From a checkpoint of a small multi-label image tagger.
Data: trained on regions of photos with short descriptions (Visual Genome), 50862 training examples, 41.3 epochs.
Rows from block 7, named by matrix and row number. Each number is 128 + 32 x the weight over its row's rms, rounded and kept within 0 to 255. All counts start at 0. Numbers have three digits each. After the name is the row's rms in percent of the matrix's.
# convs1: 3x3 conv (model.blocks.7.convs.1.weight, 72x72x3x3), inputs 63-69, a 3x3 kernel for each
convs1.0 098:168162189144131167199177174134126152129126138128139147172158172139151128106124121091084104183151172180174187179189189142161127117109076157128114122112132108073084086107112113106125116130144
convs1.1 092:108120154073106131112088137111081084149118106165135130176161180165133156188154169123102088119088080156190105143180161126164147122123147153158142151141127107113118097091074110101103133168161
convs1.2 095:123103104085092122140129140123119124120145127156173162108135121128143137115130101137124118128138126158175147112150093165183123154165171096096088127118146106110122142138150111080092095093105
convs1.3 103:157119160126102116104160136096137102092101131079101121142124083140101071135145074175151105158141097141128084108125036151142089200207144114181170088143186070105171117106079134133091167160116
convs1.4 100:104139128099154107134150123164181156098115103104143105129140104089127096089120085072088062089082063095119094115139133096163105062115056131147120127071086218131157172163232120129145118145133
convs1.5 102:135183160141136140171120174150175116201168066161154055101126098081116094102142096110107092155164109070087082102114181132133119109156129105127155107139158067101109162142137168120176173128151
convs1.6 099:125074111134110114111129095072123122086114120105143146107090085147105120147103102090091090115132117120145143078126114094108116104128162040084044085119083096133103174139182146123159161159186
convs1.7 102:148137085101100114143125164073120099118149119151158149051096035110124097130124096167172168155153153110100099105111115126130128122136143115136150121141157117094128142163148147115132167141134
convs1.8 096:068058055105114114057071059089087098092102070096100093108137141088112122074117105117113118153095133210187189182163196139114148158131140115065059154153123128102096106140128105192158140168163
convs1.9 101:175152158171164143158146134162137215114096181160199234135103151125093105179125156122069117112072113129091144098103099087126098148159134078110095090109110083113072094116096107152123121163137
convs1.10 100:142143115161124122143115128101133172114171171081114161052094096096164111066098068105116107126137163107134112130118152106151149086106136099113135097117137101103102141104146156086146180159181
convs1.11 100:201215173175201159165167170194158177111063140126099133165182195119104133167162181143106129163106138201142126069048101111103089155146138105117101139156141127131108085100105101135131104125095
convs1.12 096:096136096150180115098123126086106088130180134182177120103144120137151131129147151131111120090098102094087091119141136080084122119136113076133100131153134090098086163100138152088102156129146
convs1.13 099:168153165112125141115113122149133174091112106158138185178160177193161148139143144092116096120143127108139146092099131092116122145169163106092125105091122155146170148114120154104145156147176
convs1.14 099:108130092130164141082119115094104086121117092166146134108119113111129114099107084151140165138108121102086099143113132129116147137160144151117149136085132133106136097117107117129151139163162
convs1.15 106:120113102140129106118119118093092104120153137150176144074060089075077074156190182109135124124121103084086056125118121076079070141154148136162175111154117077079060104108125130108122173123146
convs1.16 111:151163161149146112122076067062095121059115138089131147155161148115140136114116128094135148135136137112114127104134127077124160090139201129143161111122122119106098187126123227150110195131128
convs1.17 097:113165190137164163171149124178166132155122138178159155188146177155099140140120159091079140148109158193158215147093144180134190160139219117104087180171143175153152125137147135137136135130131
convs1.18 107:132162188122103122094102106136094130111119144156130164144151175152140164140146143120133197120106150117106178113106121119079098123136137088065070147137112156156151096096115085099114126130126
convs1.19 108:135138207114147185109151203158129078150102048144124055112126098115126108114118111104122079125116074110110040145156183166111143124132104121091154125108172137121168101124132070081134134112126
convs1.20 097:137167242131134195128170200153138132108132104131159137116106110123113136126105114107108065140152076133123099096133080084148080061131069147136155144108114137141158156114096149107090170124146
convs1.21 104:204153170151139181150142165086051088148116098162164139182165202107107139116094114177178167126120129088139128176115149092052078174100152062059051126089094152123134071116126058111129086139118
convs1.22 099:070107120077128118091112103174150164147176140096083106109108090134102121071114081147133116140154144155151163132098100135140149190185216179156158121105125122096100079100084102120120137141133
convs1.23 089:027022057090086101086058085113116059120157085149201166154158155168152184163149163160191144158188156174187173131079111117128085057100082100107109137148117093120110077101108088109090080098061
convs1.24 103:184134176182135154166113128199140156180083124178108169123122128123120139128105136083086137079075138207197211152144136119153137135152152159153174144132162137154153044119069086143099040101083
convs1.25 094:128124121104124120101090091133142153133121149101100113136145149119143141131127157091109104112105112085099090095125081043109047046083026127120126119108091091094082156160160158176153177100131
convs1.26 096:126105134132111127129132136086086062133131145109146105063097084111116105089065075145101127130091115099092119120136141170167176204161196129123104100133070085090094218179231164138180177153178
convs1.27 099:147152194144125135150125135103131113106159154128130157153148139142145175206222229092139111088147129135130163159165154201178197208198167141118104103147118130134117126144135118128113121131100
convs1.28 097:145130101128132091100102080165144127162161161150149133082122109121124151095111120067104133096104129082101090062109086066115092019042031098105129143124120102091083120123118080088084091117111
convs1.29 105:109125113098134133099118087122116191135131195138126189106128160114121170106118133102125148098127158118149157202143114157147132096136149229116059230118038232150052092141207113120213102111166
convs1.30 098:094108122128133140152170146116124123133147119125144118102078092117062125168129160114118096118138118163179139163126130142126107132141163178163187139102100127133126099121152135163139104103110
convs1.31 104:183167161140148126185148141161160144167168153148120111158146123163141120167169163088113116092157119102133110088102097149127130170127153096059095105087129171158178166159188127111128152137152
convs1.32 106:151138122137126131153122156171176174140153157124128129093117108132123133183179160206169222164121169152134159130134116142152117154158157114123103128128142103134118084097136098117121105133121
convs1.33 096:095112139088085088134132124091097042110131101072113094173180174127135139125124116119106109151084125166164168134143128186174145152153136097098074115128112109092076178187162111107131130167160
convs1.34 095:122144158137136164120136125126117085093142092124128084109126144124131157134171143116161122128165128099152138098106069070102064054081032135104144155158132157133108143156115161123156145166165
convs1.35 104:129114109125100123115099108142113121110143115086116072141135141136102096123063095076096044077170082109182109126136159131133172135097138121163139186184186189217195118100104164122145223190179
convs1.36 103:150143150107089097130052092139113145093090123086081157166152153147135131107084070144122128114111101069057072094126118117146140123132115069096084093108087095109114131134103153120102145139136
convs1.37 101:101062150181114213178166233175133127181123123175146085118108114122099118173153170143166192105126135102099129093126127099132118128109104175163143148159168151151143083108093094113109138154147
convs1.38 097:167126144160134156185190185177222197129120125099075077090086104110117124129118112101113088104147121146120119092153116167190172117141134080091094135114122141136121120113129129113117136142150
convs1.39 098:131121116109129140133136156136141105117119112128110108107091097090065102153147136141141137091131119082104088141172130146171125190186186141114143107098131106121150099157122109140114123126096
convs1.40 098:119128127122158149128149155157132115148115121124077098160099149161092183152110174185185197129074130109091099120130110107112098087086072112140123080086099084097037128106126160144160167151140
convs1.41 106:069069063119102096137110114110104064156173100118104082120101107132124120156101149116101092134144110126108072190152113189147086196184115162153144157130113080109095155132173145115185092107172
convs1.42 101:164152174151166122125133122144133111158121140164182191095107105105127120122109133123131118113116096132133116105128157103106136093107145149131136102097090112086112067097071091102084114121111
convs1.43 103:136093097113115095136128136118117097102150120112158116120140139112119106094094091095103096142119123166139162135139165137145148111167125124122131118119107116122100180158151148096124140118133
convs1.44 105:096139189114129178131118178083120095136160122099112095141137137155144142167139107073082111140121168073129112074110089107110117201165162152124126117099117145145132127114128104099094102082086
convs1.45 102:171143154105110137158150163127118133125105132113072147050072084119155143079100101153120143148144145157154132086134084093158108094111130129097153124053151196149197075109079082092095083087092
convs1.46 097:139100092132117105134066107116117125131096162164179195153112136101082089133114119122183139110125100082103062065094087108115111087094068142134153162117128139118119177177167156117133129101129
convs1.47 107:110102114116078123178167157175178204117123147079098096121115133144113133155144169131135121130124121137155164168155107157156145172157145150101120164143148145165125085087081101104101115154155
convs1.48 098:103087126089124097124140138102117076139124134135106111125129175113113145149161155131119095138128119091094083090113098093132130105155140171149124129100114127108086182155159148108125152139125
convs1.49 101:091098139069127132068126104158160160156131116138133153131109128159112140153101112134156110155161156164171171171085142149089147218168181097098112131115143110125110068081060072109074091091074
convs1.50 097:134137153139144138154147145140178161144131153144114160147202179127165150153170147213135176124058109155100117088117115118130118082107087141133142126102108119091106094121094138108112137124132
convs1.51 103:072100106089118136128131157117132166108134131114106103140117118150161162168162160106122127115156112145126118127176148170207193185190201136138137111123110112110120087094082105143117136151141
convs1.52 093:147103101169153113074051088089124113117124116116149135122088109138085117146122132177176179147092132150138156099154099132120144098102123179162166172125155187173217179125137169152171170148174
convs1.53 098:195153201130115130147144135104156117092140099113136149138130129146135115086108100141124123109116088147130120113077115174137148161154126094102061125143082144119072152134163129137135166161157
convs1.54 096:090124105105121177095123160093097114120130107117100100066104068041122041034051028079082133127113121169144160097106109127140117137160137144170165114141146131137144136139188114111120128139142
convs1.55 099:163156120144133087113095050119145107124161149145182163125138138166116154189155211171158177173175214214177203095100107108142141109089119175119151151144151190145172131139138125133142107114090
convs1.56 101:166164160148157121185138160126102103148130093106077082096074101134103160174166205137136145136124126140115114110125115159118146185137179195219198159162206172164187068106099081108092080113096
convs1.57 100:167154147182139148113096106149118127142120134095074067144141139126141105133128121113096130102114150125112151098103111118095107099106104161156166165112153181158164073089103075118100078085102
convs1.58 103:120086119115133118111149188126123112148135109123126099082076110107099102122132119147175147160160138131131114150127186112119160160115117119107099100095109131112105075099104095129122074106107
convs1.59 106:119088115134107131112118127127084115128110105132152140140154153149168149094142138121129119146121104156129126191151206143100141146192193162119144186141176192199209132150182122111134124107138
convs1.60 097:177135125170124131208212181146138206107129166120124159104106104114107119084086114178147116145109106128138159150078146173110163183131156140120117129095125124111113106125142092107114116107103
convs1.61 098:124116084139135098114129077136136114119184138113125094133117129155108129143120141139127126123130146132148130171157177117092127083083131170162150127103145124131145107121128142140127119120133
convs1.62 096:135096122094077071118104063126125141103146153109178200096112108126108099111097136133132153100114077071095058161173161093111132139160147121175141133172139130174140099134102115138104100121121
convs1.63 100:111123110110120129138123126109111099113109126106105095154109137149102140135138144125115130105109124126140101142158124138163166135147145134142132154201201120147151156113132131117119108118110
convs1.64 101:099089080138165112125116117189132146143110154165112144137112122194173171149157138126135124097117121103113104181184209193149242153161171134098155146106144114130129085130120106122120098113118
convs1.65 099:147111166118091136084082143176157119137153069112104045139111143135095113162122176153153121150214132104141068212158156087075086124152152049107043088171086069124079155121128152094118174093113
convs1.66 104:121086160142119201126124213140107059181150093163141099148121096166112122143089101174110040162108067170131121147132146132141136130138115114115106134139157132140165057084165070103109056116123
convs1.67 106:128116141132140122125114097126136152114151140120143174119090119128136135125150124078084106136128154182189188111097112120131137211225224168154190133122149124125123121109082104135137139157163
convs1.68 094:131096106128090144157153160060102054124138071139154106142149121108116135110114118102135070099177101077107057102134105122189126147158131171158172141151147155180144142087100085051049134093098
convs1.69 101:097107113094129104131147125217182227194113191206179215089112107076083105128104147103118081103113086082077072102119111112142120132150151113080088145135130133160150089112112078096111091090107
convs1.70 094:140152152136136129149162147137136106147174131139143103145149129166153132182189147076125084109172118083136085084073051122114095124088083128124120123132102159143171186165170119033110121096107
convs1.71 093:125105070119149082116102087171149191159125166142164158128127099132165128107130109155130130142090137166154175155141184153126165185159180107122100120165097159131111110107117107120129133121128