Weights of a small multi-label image tagger: batches of 256, 50862 training examples.
Rows from block 6 of a small multi-label image tagger, named by matrix and row number. Rows with one number belong to one channel. Each number is 128 + 24 x the weight over its row's rms, rounded and kept within 0 to 255. All counts start at 0. After the name is the row's rms in percent of the matrix's.
After each channel's rows are labels from the 100 images, of 14848, where the channel reaches its highest value: "patch colour" is the nearest of a few named colours to the mean colour under the peak. Only what is clearly more common there than usual is listed. The data: regions of photos with short descriptions (Visual Genome). In brackets: how many of the 100, against the usual share in percent.
# convs1: 3x3 conv, stride 2 (model.blocks.6.convs.1.weight, 72x72x3x3, each kernel summed), inputs 0-71
# convs2: expand pointwise conv (model.blocks.6.convs.2.weight, 288x72x1x1, transposed), outputs 0-57

convs1.53 095 [107 136 143  94 185 134 124 114 153 103 167 151  88 130 113 149 154 174 138  70  79 156 111 114 121 134 154 112 119  99 119 194  96 136 103 121 113 143 103 104 129 118 139 104 129 144 137 164 124 101 116 134 105 124 131 106 148 104 103 113 140 139 102 129 121 115 155 115 117 115  82 115]
convs2.53 099 [111 145 143 159 138 148  88 134 119 102 139 137 127 150 106 122 141 131  92 157 135 126 105 129  94 154 105 141 113 103 138 146 117 124 105 143  90 147 128 115 113 104 144 113 115 157  84 124 165 104 122 148 106 128 139 134 102 116]
patch colour: brown (62 vs 31.8)

convs1.5 097 [121 110 119 149 191 118 156 126 150 120 163 110 150 158 141 171 111 159  91 105 101 144 109 116 138 104 169 141 155 101 146 111 134 150 120 129  99 107 124 112 106  65 127  91 107 117 111 149 114 129 163  82 127 142 120 112 101 126 131 116 129 160 134 114 126 114 143 146 140 162  78 162]
convs2.5 099 [129  93 115 132 133 130  82 153  86 164 137 115 119 127 123 114 137 180 165 143  89 127 175 160 112 166 137 113 108 120 114 137 144 147 149 130 122  99 117 115 144  99  94 138  93 130 125 118  92 129 106 140 125  97 103 137  86 102]
patch colour: black (30 vs 12.6)

convs1.51 101 [110 112  85 111 161 145 121  97 111 146 131 131 120 132 121  89 139 109 144 139  96 107 163 141 147 138 138 113 134 120 107 110 146 194  95 147 129 119 106 167 131 144 192 127 126 136 145 122 121  98 116 144  70 115  92 125 127 128 162 119  79 113 125 108 158  96 121 158 138  87 105 139]
convs2.51 099 [147 144 137  79 176 134 147 102 111 161  98 101 169 150 121 135 142  87 101 143 118 121 148 129 115 117 137 149 167 137 157 124 136 140 143 121 140 116 174 126 143 127 125 112 133 113 142  99 130 125 113 114  94 162  93 108 136 104]
patch colour: black (39 vs 12.6)

convs1.38 092 [140 133  97 156 124  94  92 112 102 103 132 113 132 144  92 135 190 144 124  99 137  89 147 122 112  91  86 161 127 116 127  93 120 145 149 117 121 151 159 142 126 173 119 144 145  85 159 136 134 121  99  97  94 148 149 119 109 111 129 133 148 161  90 145 160 175 111 124  97 119 113 134]
convs2.38 097 [145  70  93  83  95 111 130 117 165 107 147 124 141 153 128 158 110 132 109 110 109 131 127 126 134 108 138 149  95 179  85 154 168  98 192 132 126 107 106 125 162  95 117 122 122 164 120 161 123 163 136 108 140 154 145 132 156 107]
patch colour: green (28 vs 0.8)

convs1.3 098 [127 107 145 179 122 112 151 107 103 119 164  97 127 197 161  86 150 118 134 120  81 149 158 106 148 115 151 162 132 166 118 150 115 125 132 178  90 148 114 152  99  87 108 157 120 153 118  93 110 132 121 149 123 141 155 112 113 116  97 131 110 155 122 116 131 119 131 132 153 104 122 115]
convs2.3 097 [147 170 137 137  88 131 117 119 116 149 121  95 133 152 125 105 168 166 143  99 121 162 123 152 139 161 133 150 163 161 178 166 114 187 133 110 152 130 130  81 118 171 180 106 108 147 124 102 125 144 155 136 124 121 105 141  96 137]
patch colour: black (43 vs 12.6)

convs1.66 106 [119 139 160  98 126  97 120 140 133 122 147 127 106 150 124 107 156  84 102 122 191  95 103 129 158 104 105 158 116 121 121 133 125 135 123  97 125 124  90 119 145 112 161 113 116 161 119 104 164 120 141 147 108 103 195 159 146 121 109 134 119 111 162 125  86 116 120 174  86 154 112 141]
convs2.66 105 [134 100  93 111 125 184 126 170 161 194 130 148 113 127 111 156 140 120 118 158 106  94 104 144  99 139 131 130  94 115 148 133 163 104 100 191 139 121 133 123 152 119 130 145 115 123 106 123 116 117 151 197 103 161 123 109 130 107]
patch colour: brown (65 vs 31.8)

convs1.12 097 [107 127 124 121 138 103 166 149 163 148  87 123 116  88 105 171 119 146 106 137 125 120 149 142 175 168 109 117 153 113  72 136 123 113 147  97 120 140 142  94 125 128 103  98 163 141 177  87 114 120  99 108 103 126 131 105 121 118 147 108 137 153 143 140 122  96 112 103 174  99 162 130]
convs2.12 098 [ 90 131 128 108 107 119 157 134 115 111 110 152 107 152 122 128 122 112 170 134  95 139 136 122 126 152 120 150 133 149 172 122 116 143 133 133 133 172 145 117 104 170 129 120 105  94 161 104 105 140 174 127 159 134 109 109 153 180]
patch colour: pink (32 vs 9.8)