A small multi-label image tagger, trained from scratch.
Model: 0.821M parameters, arch resnet_bottleneck, depths [2, 4, 4].
Training: normuon at rate 0.0016, batches of 256.
Data: trained on regions of photos with short descriptions (Visual Genome), 41.3 epochs.
Rows from block 6, named by matrix and row number. Rows with one number belong to one channel. Each number is 500 + 40 x the weight over its row's rms, rounded and kept within 0 to 999. All counts start at 0. Numbers have three digits each. After the name is the row's rms in percent of the matrix's.
# convs1: 3x3 conv, stride 2 (model.blocks.6.convs.1.weight, 72x72x3x3), inputs 0-5, a 3x3 kernel for each
# convs2: expand pointwise conv (model.blocks.6.convs.2.weight, 288x72x1x1, transposed), outputs 0-57
convs1.15 101:505518504520512514506458518446443430528502499452498459460445417420471451427418416474470468473540454474489442503516504442483461447467461427429492416531462436454447
convs1.16 101:573510534563468527584598580492468474468478482501493485528543536550498535595598572475454459512492499559494495532557561525485509533553541487457467505533509512503488
convs1.17 099:587536492490496445508478457409476493512488508448457438535515526531531560523542586528508532508512489463468508511517511513473487462437434528519507506495530492470485
convs1.18 099:506489521480519475472435455543517532512488525491529542586628589518512538508505503529484459470527451417429443442424451472513499522492540479484523475484497571522553
convs1.19 098:508524501534522540597616566585563541503510522506531548441468430433459473465471537492515487464505497466503442618592573568468541583573577543524475560473477555553449
convs1.20 102:478498453522540494487467454452486489496489526509537544465396429514488526557557577483462476482482494481420422513503495468463466500528526486422471478425409450507462
convs1.21 100:531552521494521468468510514515459446571499544521508508444440471442469505523486514501499531511532530558568615504500508456515495510479500510501517541489534538500524
convs1.22 100:493513507532493532595579583508503482474486436522530465491448451473416489515451499505491465441417457497490476553534528525485501543521593602571609578554626606660612
convs1.23 102:413426472504547517571557584451492457444479460499561502545548491494561490484512462519510490505450481535449446463468518466473517529532541497511508469473540488496478
convs1.24 101:528502517537556509514507516489518512491536500485495488500494486481555492555499480489502485469481450459443430488433481450460476516478526551542489567522466561477449
convs1.25 098:402462434485500513463514490449519456472533497516517499459482465511547532514495535412395423481497520500492528488485441528554538508498465513478469505533515512490501
convs1.26 098:493486460491526535551618539478476507508450514477483487506497510506520530439485479511488510509511517539503510511492477628525523551498507452469475478494468514505472
convs1.27 100:532549547506502506510497520536585542488557541492514526458421417478510447458468474529443475492476456514541535531532527495497543512580535484454465462461464447442486
convs1.28 103:490463476479543508516507508490485484519542513534511564536522519510496496553512508527494512518545540483449494612574578524502516484491474486481435495498484514525453
convs1.29 099:471503510479501487465456439516538490512568534446482467521501526455495463485499469462514520441477517517512508558540516562516474543520475444397449536414514546470530
convs1.30 098:472457448506519495465474457519488501510470484444456462513544555542492591607578568387407415474538471464503526474492409511518504576571535462524485462476512469511494
convs1.31 097:488532437464492504431483490507460489517482487467460482472487475476482443517479499537522524536480517579496514568532517608492547570540559525501548592485555526498536
convs1.32 100:529555547509515562499520520468493504457556503468471495486498438489527464536482503595538500511504502525465426491505504485486490507544565492471467521543446508465408
convs1.33 101:483494511468484470426467442469482489471492464450437462478504438569556544556592570510494433511528474523509434476508534499562516542517587503455452456486454488413451
convs1.34 102:471467482509506525531528528495434479489516518492473512487436433418439450457443469454440423443506455462481462498450466496467477514488488443434439456423421482442405
convs1.35 102:461475508522494525485467478535554547509505494509522530490481482539550491494513479494501477481501488524485504461490483457496479500529532479472533523454496557497554
convs1.36 101:495578600441490553441558571449539510473510484440500538551539527516493560510509456502565539509529517488508522444494483477516519471478518446486510527503586493518578
convs1.37 101:541540569509469533501513532583626589557513541581598547536473483568472527548462526476453495451457503422410454549487495523510501515524520523480452510490428491443419
convs1.38 096:494505521523504508515510533499618491494544414495542449478468445479456516487417467519522539542510517542537534451490516486497508475518518400486474434495463424525477
convs1.39 099:449517471506519505468481521475523477475503528445456495394425439363442426417503482494497430543499488522529481480534509537494534615563554497550476543548503539567505
convs1.40 103:494458505518484501469453458499499519428466496504459454526547551461438510457441523443444490478449519482483518502488526514464533530531510422490514507513530482477501
convs1.41 100:475448409422463434431417418503552510492520455506514439428491461487472485508488536487466462478453478529512506527500514493578528499505528599624591532480571482447433
convs1.42 102:551515549534485463591526531560585555501496509474486491486474523468462451459437437568584556528504507561530485470449474432499449409390389537518517520503454473470479
convs1.43 097:480436440545475520555514512538584570498541526528552569480509513458539533460474504452486462477498537519550560556523523544487492553503518510494481499556509515523526
convs1.44 099:549585599505508525510468426478488464465483474447483441558512472543494539501475476561545548525514488537490481469490471475500480469488464474471522520535532507479502
convs1.45 098:481434425481512484519510478463425423485546480507486488451444465494469509447414490553491510510486482537525493494526551462473487446435492552580650569540596551555582
convs1.46 102:434439428444518483455479500518482500447485475481483471469425443513479421444458456519505514528450491502507497484480512432508479448480512508478526475449478416488481
convs1.47 100:521479458503482484488450482571495499544506507563509525459493465455470423416442408456468535456481513465469570605557520609474520604589510467460455462499445470450460
convs1.48 102:500508513526467502523508583511496490512507507549519501539479477518484461515491476530443546526478595503509596540529517556501520547506480504462478474462432454406432
convs1.49 102:485518546496512536495466485494495500500451499483502471402442429464477504527509586493496470545447471516490479391421448460488476445472443430463516487507547530593576
convs1.50 096:434481468494533499472447445444464478478499496529537512591608601522572517556536532509515473548513493530510488496525508526486521480472493558485506521472528522486542
convs1.51 097:499489447507477501467455470528464500487491487467443471447455433478503438461420431462482439526527479501448459557540578577464554552511501531479485538524545566526481
convs1.52 100:527505564507452550559544600465386393539505483503468462469492521496502539474528531490528518515518533541561569497560530521545540502492518499501525557576510511510488
convs1.53 102:404447497465493517486501493420486476489534524483583580460437501488454509594567626440386458465470470497487513572542565580515579556545565472471491490487529537543532
convs1.54 098:470462435480487473515525478548565487517514476567527523553538516547480480500493444490488480502463471537500471499505490467421482420418402441474491447472445467473437
convs1.55 098:438461426452518444448445491502531452506508481488530476491462498468482493458469473466476464523475515499532517477489524474526504476518536453426474411412361456444446
convs1.56 102:479489424473471461444459440423499456487518468535502505412456471442478509515540525534492492533504511506504493482439413463455430469434432444459436454510467444502502
convs1.57 097:446445407500488494532530511522511522563560563573545517483547539544529501495502513506569540497447541518522549530544547525492478564549584529567579541453560571594569
convs1.58 106:505526471497519470551522478483453488491504498479436517509485412565476473554541497455475462487475474435477428482510440419400383488470482553536559490510554459453502
convs1.59 099:499506503507477478505497478516498528503508540547589578494443461449473439503480418564543572581498570534527520508513505465507472431444402511502514464477497502543542
convs1.60 096:423431501417441464475473507471509478450476462477504500515469506501506471532499483443447514468480495512497544497501503488518485492499514567546522564564557573568560
convs1.61 099:473500465501531477470440461498532550496496509567531529475511457488542511477565513482468455515530494465449467466464467496546465498466518472507461466470468414432469
convs1.62 097:493467432510392473445445436446489449468452492475474493536514543497497524494458541485466439470476497480462479507523461523459513483494494504476493510521493470500493
convs1.63 097:489470454438441412453495451503543526508490481475499440468458473509444517498534556454467460492462511449500479489499540529490489493496516551553487522535467506478470
convs1.64 100:573518534508470522521529560528533533540458537493500535436462444498496498383436421455432398460455429520544478586523540540498553528526584596551522559479522527511510
convs1.65 102:500516459484516491425460453511482485499513498525561536528515512472499447408430425506475509532542530475494456548546515487560511616510555435427434424510477456485485
convs1.66 095:451508482486499487493528472528519531489543524492475521501512531537544606514559549484491499483448466444419438489539431523538528490480461460503486477529471376433427
convs2.15 098:515470532509565463494477451486469454419468533455472470533490533494555448547505488558522447450484461592521492520485528470494561437527534527506504469496469504581609490442436457
convs2.16 099:519533484476443624436494517550466467464523438570525436521535496483444474499516508619509517508462488418476448509519478497511534519485517590508526519474495515469471502583481496
convs2.17 097:497445529485518481459539494522474539482476472522401537482524492432478477560442450501491496492543554514464444523514584499537483528492475488503484514442506493535541433461573445
convs2.18 104:485556539522470487600480512563485499472466483457411526569519479502528532536501516563497533498464506521535477496457493451484503578470482472462489509485481562487490465431478493
convs2.19 106:458476454451493527529480519545484520479500495544523513526498476476510546455507474516567581490479568494583461452509491593448514478486515543533520473472476485500549398523559508
convs2.20 097:446508556476477523574530522529520455536554488535458522457508505445498517445469504474516502491567499579495434534549433526494452569440481514457600575447455475473464486518446491
convs2.21 100:489519529495450489435428553492511475477449509531502514500511427476492529501488484466511538456447454464567508478495500511511506430483595461492501476549470498475520509508526523
convs2.22 103:483438559496506496503474530498473580482480528459486512474557539478517491534474448516557548457494516516564503413504502514489497552425459475473506506552528558478516443512424506
convs2.23 098:510503508469541488554477512519516590484489492468500579517439498513518581507569554448454430492556531493537470445550498491457533515453597472507464435523444460574449469497484553
convs2.24 102:516518504554484526501509527560503468529459520580541470478424504554472493441479519550499518404543498566457499566521515538552503434489513554501480463494520530508484509486460520
convs2.25 099:569598515541545517490627533523512448487587462522501514531468514497509511548487580456463465549540469566467446515492475441564511466506467476485521534514516470550451524518505496
convs2.26 106:507472453484466507455522419440539523576503491513491432547519519515503437505486564484536425519445508509502506478540503465481467522525515535519506486484507618481510457485528464
convs2.27 103:536531464502550423457469466501487524488551502516501489514523443438480455496454490444522461499502511456507458500512536493511576481425487438504464509469513507590583526519445482
convs2.28 096:531514537509521421495546519476491458555507430546417504511512518518547542481493529461479554450511476541503489561505517439586434488456508435515554482532508443513422569544503468
convs2.29 100:515505446512541504481518449500478507470555629532484460465588518527448475473469569461594545549535503533470443494598509434455451504515471504527530474555523489468500534395539454
convs2.30 098:529530498506454496467474514502436516435513542425480469489486472523527440478452508492492594491490490466546450600415500483453552538505498486412498597488601529474465521573492522
convs2.31 103:469521528528483528491467454540480550538446445465470531540522540572421462543480627501508503582540527540500441517481528504491476527476534460518485459526478521460514432579552521
convs2.32 102:472533494475509511542563542513422496479547437605511503519535491481469499458494466468545562438544508491506521551474462516558517492562442491455505520449500512500595491453502453
convs2.33 098:483556478463514486549489461559535479499486467498467477456499637591519512478522462441496461476476472579499539465533471539488535514513506465511425432478486511545492526491485529
convs2.34 107:530503486480535527452517492463461518439498493515535509505508484472439480533538481451466550579457477501471480475562443507524424548451492486480483462551458490490471534530499504
convs2.35 104:469472502452466492546444505513506504525448523461525468437506494430535437498527447525440465518478532472490446509439493525498465455552513513535469497429573494483517496530550493
convs2.36 090:451473551515456517503510490508492549487510473508559451491466435488562401511514450468573564504471474499423462506507500503492482483466442535396476552477474532553480596509521409
convs2.37 102:483522442496467501524475516493501502488453569504452540530511489494524496540502505526497541553490487518477546564625484580510478479584445527487509480490471502408476510516504545
convs2.38 097:528403442425444472504482562465531494522542499550470507468470469504498497509467517535446585429544567451607506497464463496556446482490490560487556492558513466520543528506547466
convs2.39 096:504467478512525525483470518504555463483501576489544545412540463523414543519438456500460512536426435405590495462463555501565419422520531510499485483497472560565511459445556555
convs2.40 089:492525503489424501426539538440481459506486505543487466448506457444484471474532471495514493488556521479520446478581507531530517544472564505527487554469459488485447446483495528
convs2.41 098:467446485540450483563541538473579576520434462548496451559520522562576451519496489442530510457494492509493594440507543479473432496447457510500492541545539509472535548516507446
convs2.42 103:517503485537465465474523481549515510504490474503543492432537486507503520553508478390479467555503425485516519564521523491458544437480558427500536483476470460538442557472505572
convs2.43 106:465485475488556511520442498493441560481522504547477465472554570488457454503462488453449543531444439468524476530521459487489510469532556490557510556469485489501519486547474497
convs2.44 105:521516487542530517535433443601465492479448494460531516518452521551475515429393518436521481487553515497465481469518504566426494501502546476555453566499464440552487529567558607
convs2.45 097:521484485440465562510442636441533572548503530479478470516449457492471510484462462497491426402453512446532535472498418485422470457524459471521436473523462536442441445448539462
convs2.46 104:521490558473479520527449498469512532440439559539585424540512458547519512433448475561538463506556534463491518489503508484518533448466463455540540503503435477462504566567499454
convs2.47 105:540529522522456497448538540461510439477494475524516492510512483521523537514560519530514474487545489480561461465478525523512627419473508581573457499578465478512513531547552522
convs2.48 099:450447487455545423531506524466489476547477479491513546482539546487482566419488473533512466476516531486523515460551511526513486521471558486569496485554457430485470498491530466
convs2.49 103:508507531500536492409492516445587500486563542516470525496479489543508462483470539549526509463514470508527489510518491472432551504513438498437567476501469499454490445515519489
convs2.50 092:480449499442570522549566514509485421551501482423453479489506519422492442502465486503567432504458439567482539527520496577556527535534472569475515507479493519451556525521570499
convs2.51 099:532526514418581509531457471555450456569537489511523431455524484488533502479482515535564514549494513520526489520479576496525499495473508474523451504495475477443556442467513460
convs2.52 090:522535543473507426483438514499465475501438477568531444507548471464464472513472551569564490510527549458496511427508518556533599516560447537531489512601527558542529519490506570
convs2.53 099:472528524552517533434511485457518515498537463490522505440548512496461502444543461521476459516530482493461524436531500479475460526475479548426494562460490533463500518509456480
convs2.54 107:474417464472505508479554467538528484411519523437559511499515538535480484477482512534457479446492434478527491452424490431523523483520413538499425490483492467469479507524485521
convs2.55 101:532482479498500518481541595476445517608547500553517473478595494551515489472512428469495469520474488435437581510520593461603432486539503507473573516507574609472438459512458464
convs2.56 102:474548511507487539508474441571489509511478493493518479505515541488527544529571494466426508524409579457476480510498611515538482472483514436526521499509479512537486469446499533
convs2.57 101:533508443506450526456554498468551582462530461479478497505631475499451597473495580497490484474511494571535513585464473424546513476394449453504533463423460541551446556508502531
convs2.58 094:506505538558595493442536463463525441563604535518469459505514557503550470478491545525467524608468516537481512525530558435495493588435497421479514454573441505511480528511516546
convs2.59 097:476491510571450483446586544466465464526502521493507473547584513524544461433526490506509538555491486481475590463485521443508544429435507473466451465526510473461475450458545520
convs2.60 096:495546475519460530453526540487572507475512521571496477486461482464514541537451520482469565514456512494430579488471490508516523495552477540423493458421424461547579473499569494
convs2.61 100:467515590473458627507554535462459522524499505582518493495488544471474561426601417496479476478505513426502476489497473481405429491525488441485516488447493519484492511489527463
convs2.62 107:556523474476518442494442483503568510488452521480524476468479503517507515464543512515501445552537537511473516456478497537490469472520531524524499595508487519497512493564403488
convs2.63 096:592436508459468442485504450505582468440519512465516531544520450478474481472493449506521468495474491455526502481487451516491476467519504509521491437493472482489487482489481452
convs2.64 099:444453533523459464572554504461491541486489453492500489495512493523535492467474545499487500471490528549443468457428532428475477495447469571555540566539514492555482484579554566
convs2.65 105:497460529459471485492524485511476488462474547479472483471462583497514462503505459490446460497495497524480496513507498504456491509462494467509546473482498506502476499587465450
convs2.66 105:510453442471495593497571555610503533474498472547519486484551463443460526452519505504444478533509559461453604518488509492541484503529479491463492481481538615458554492468503464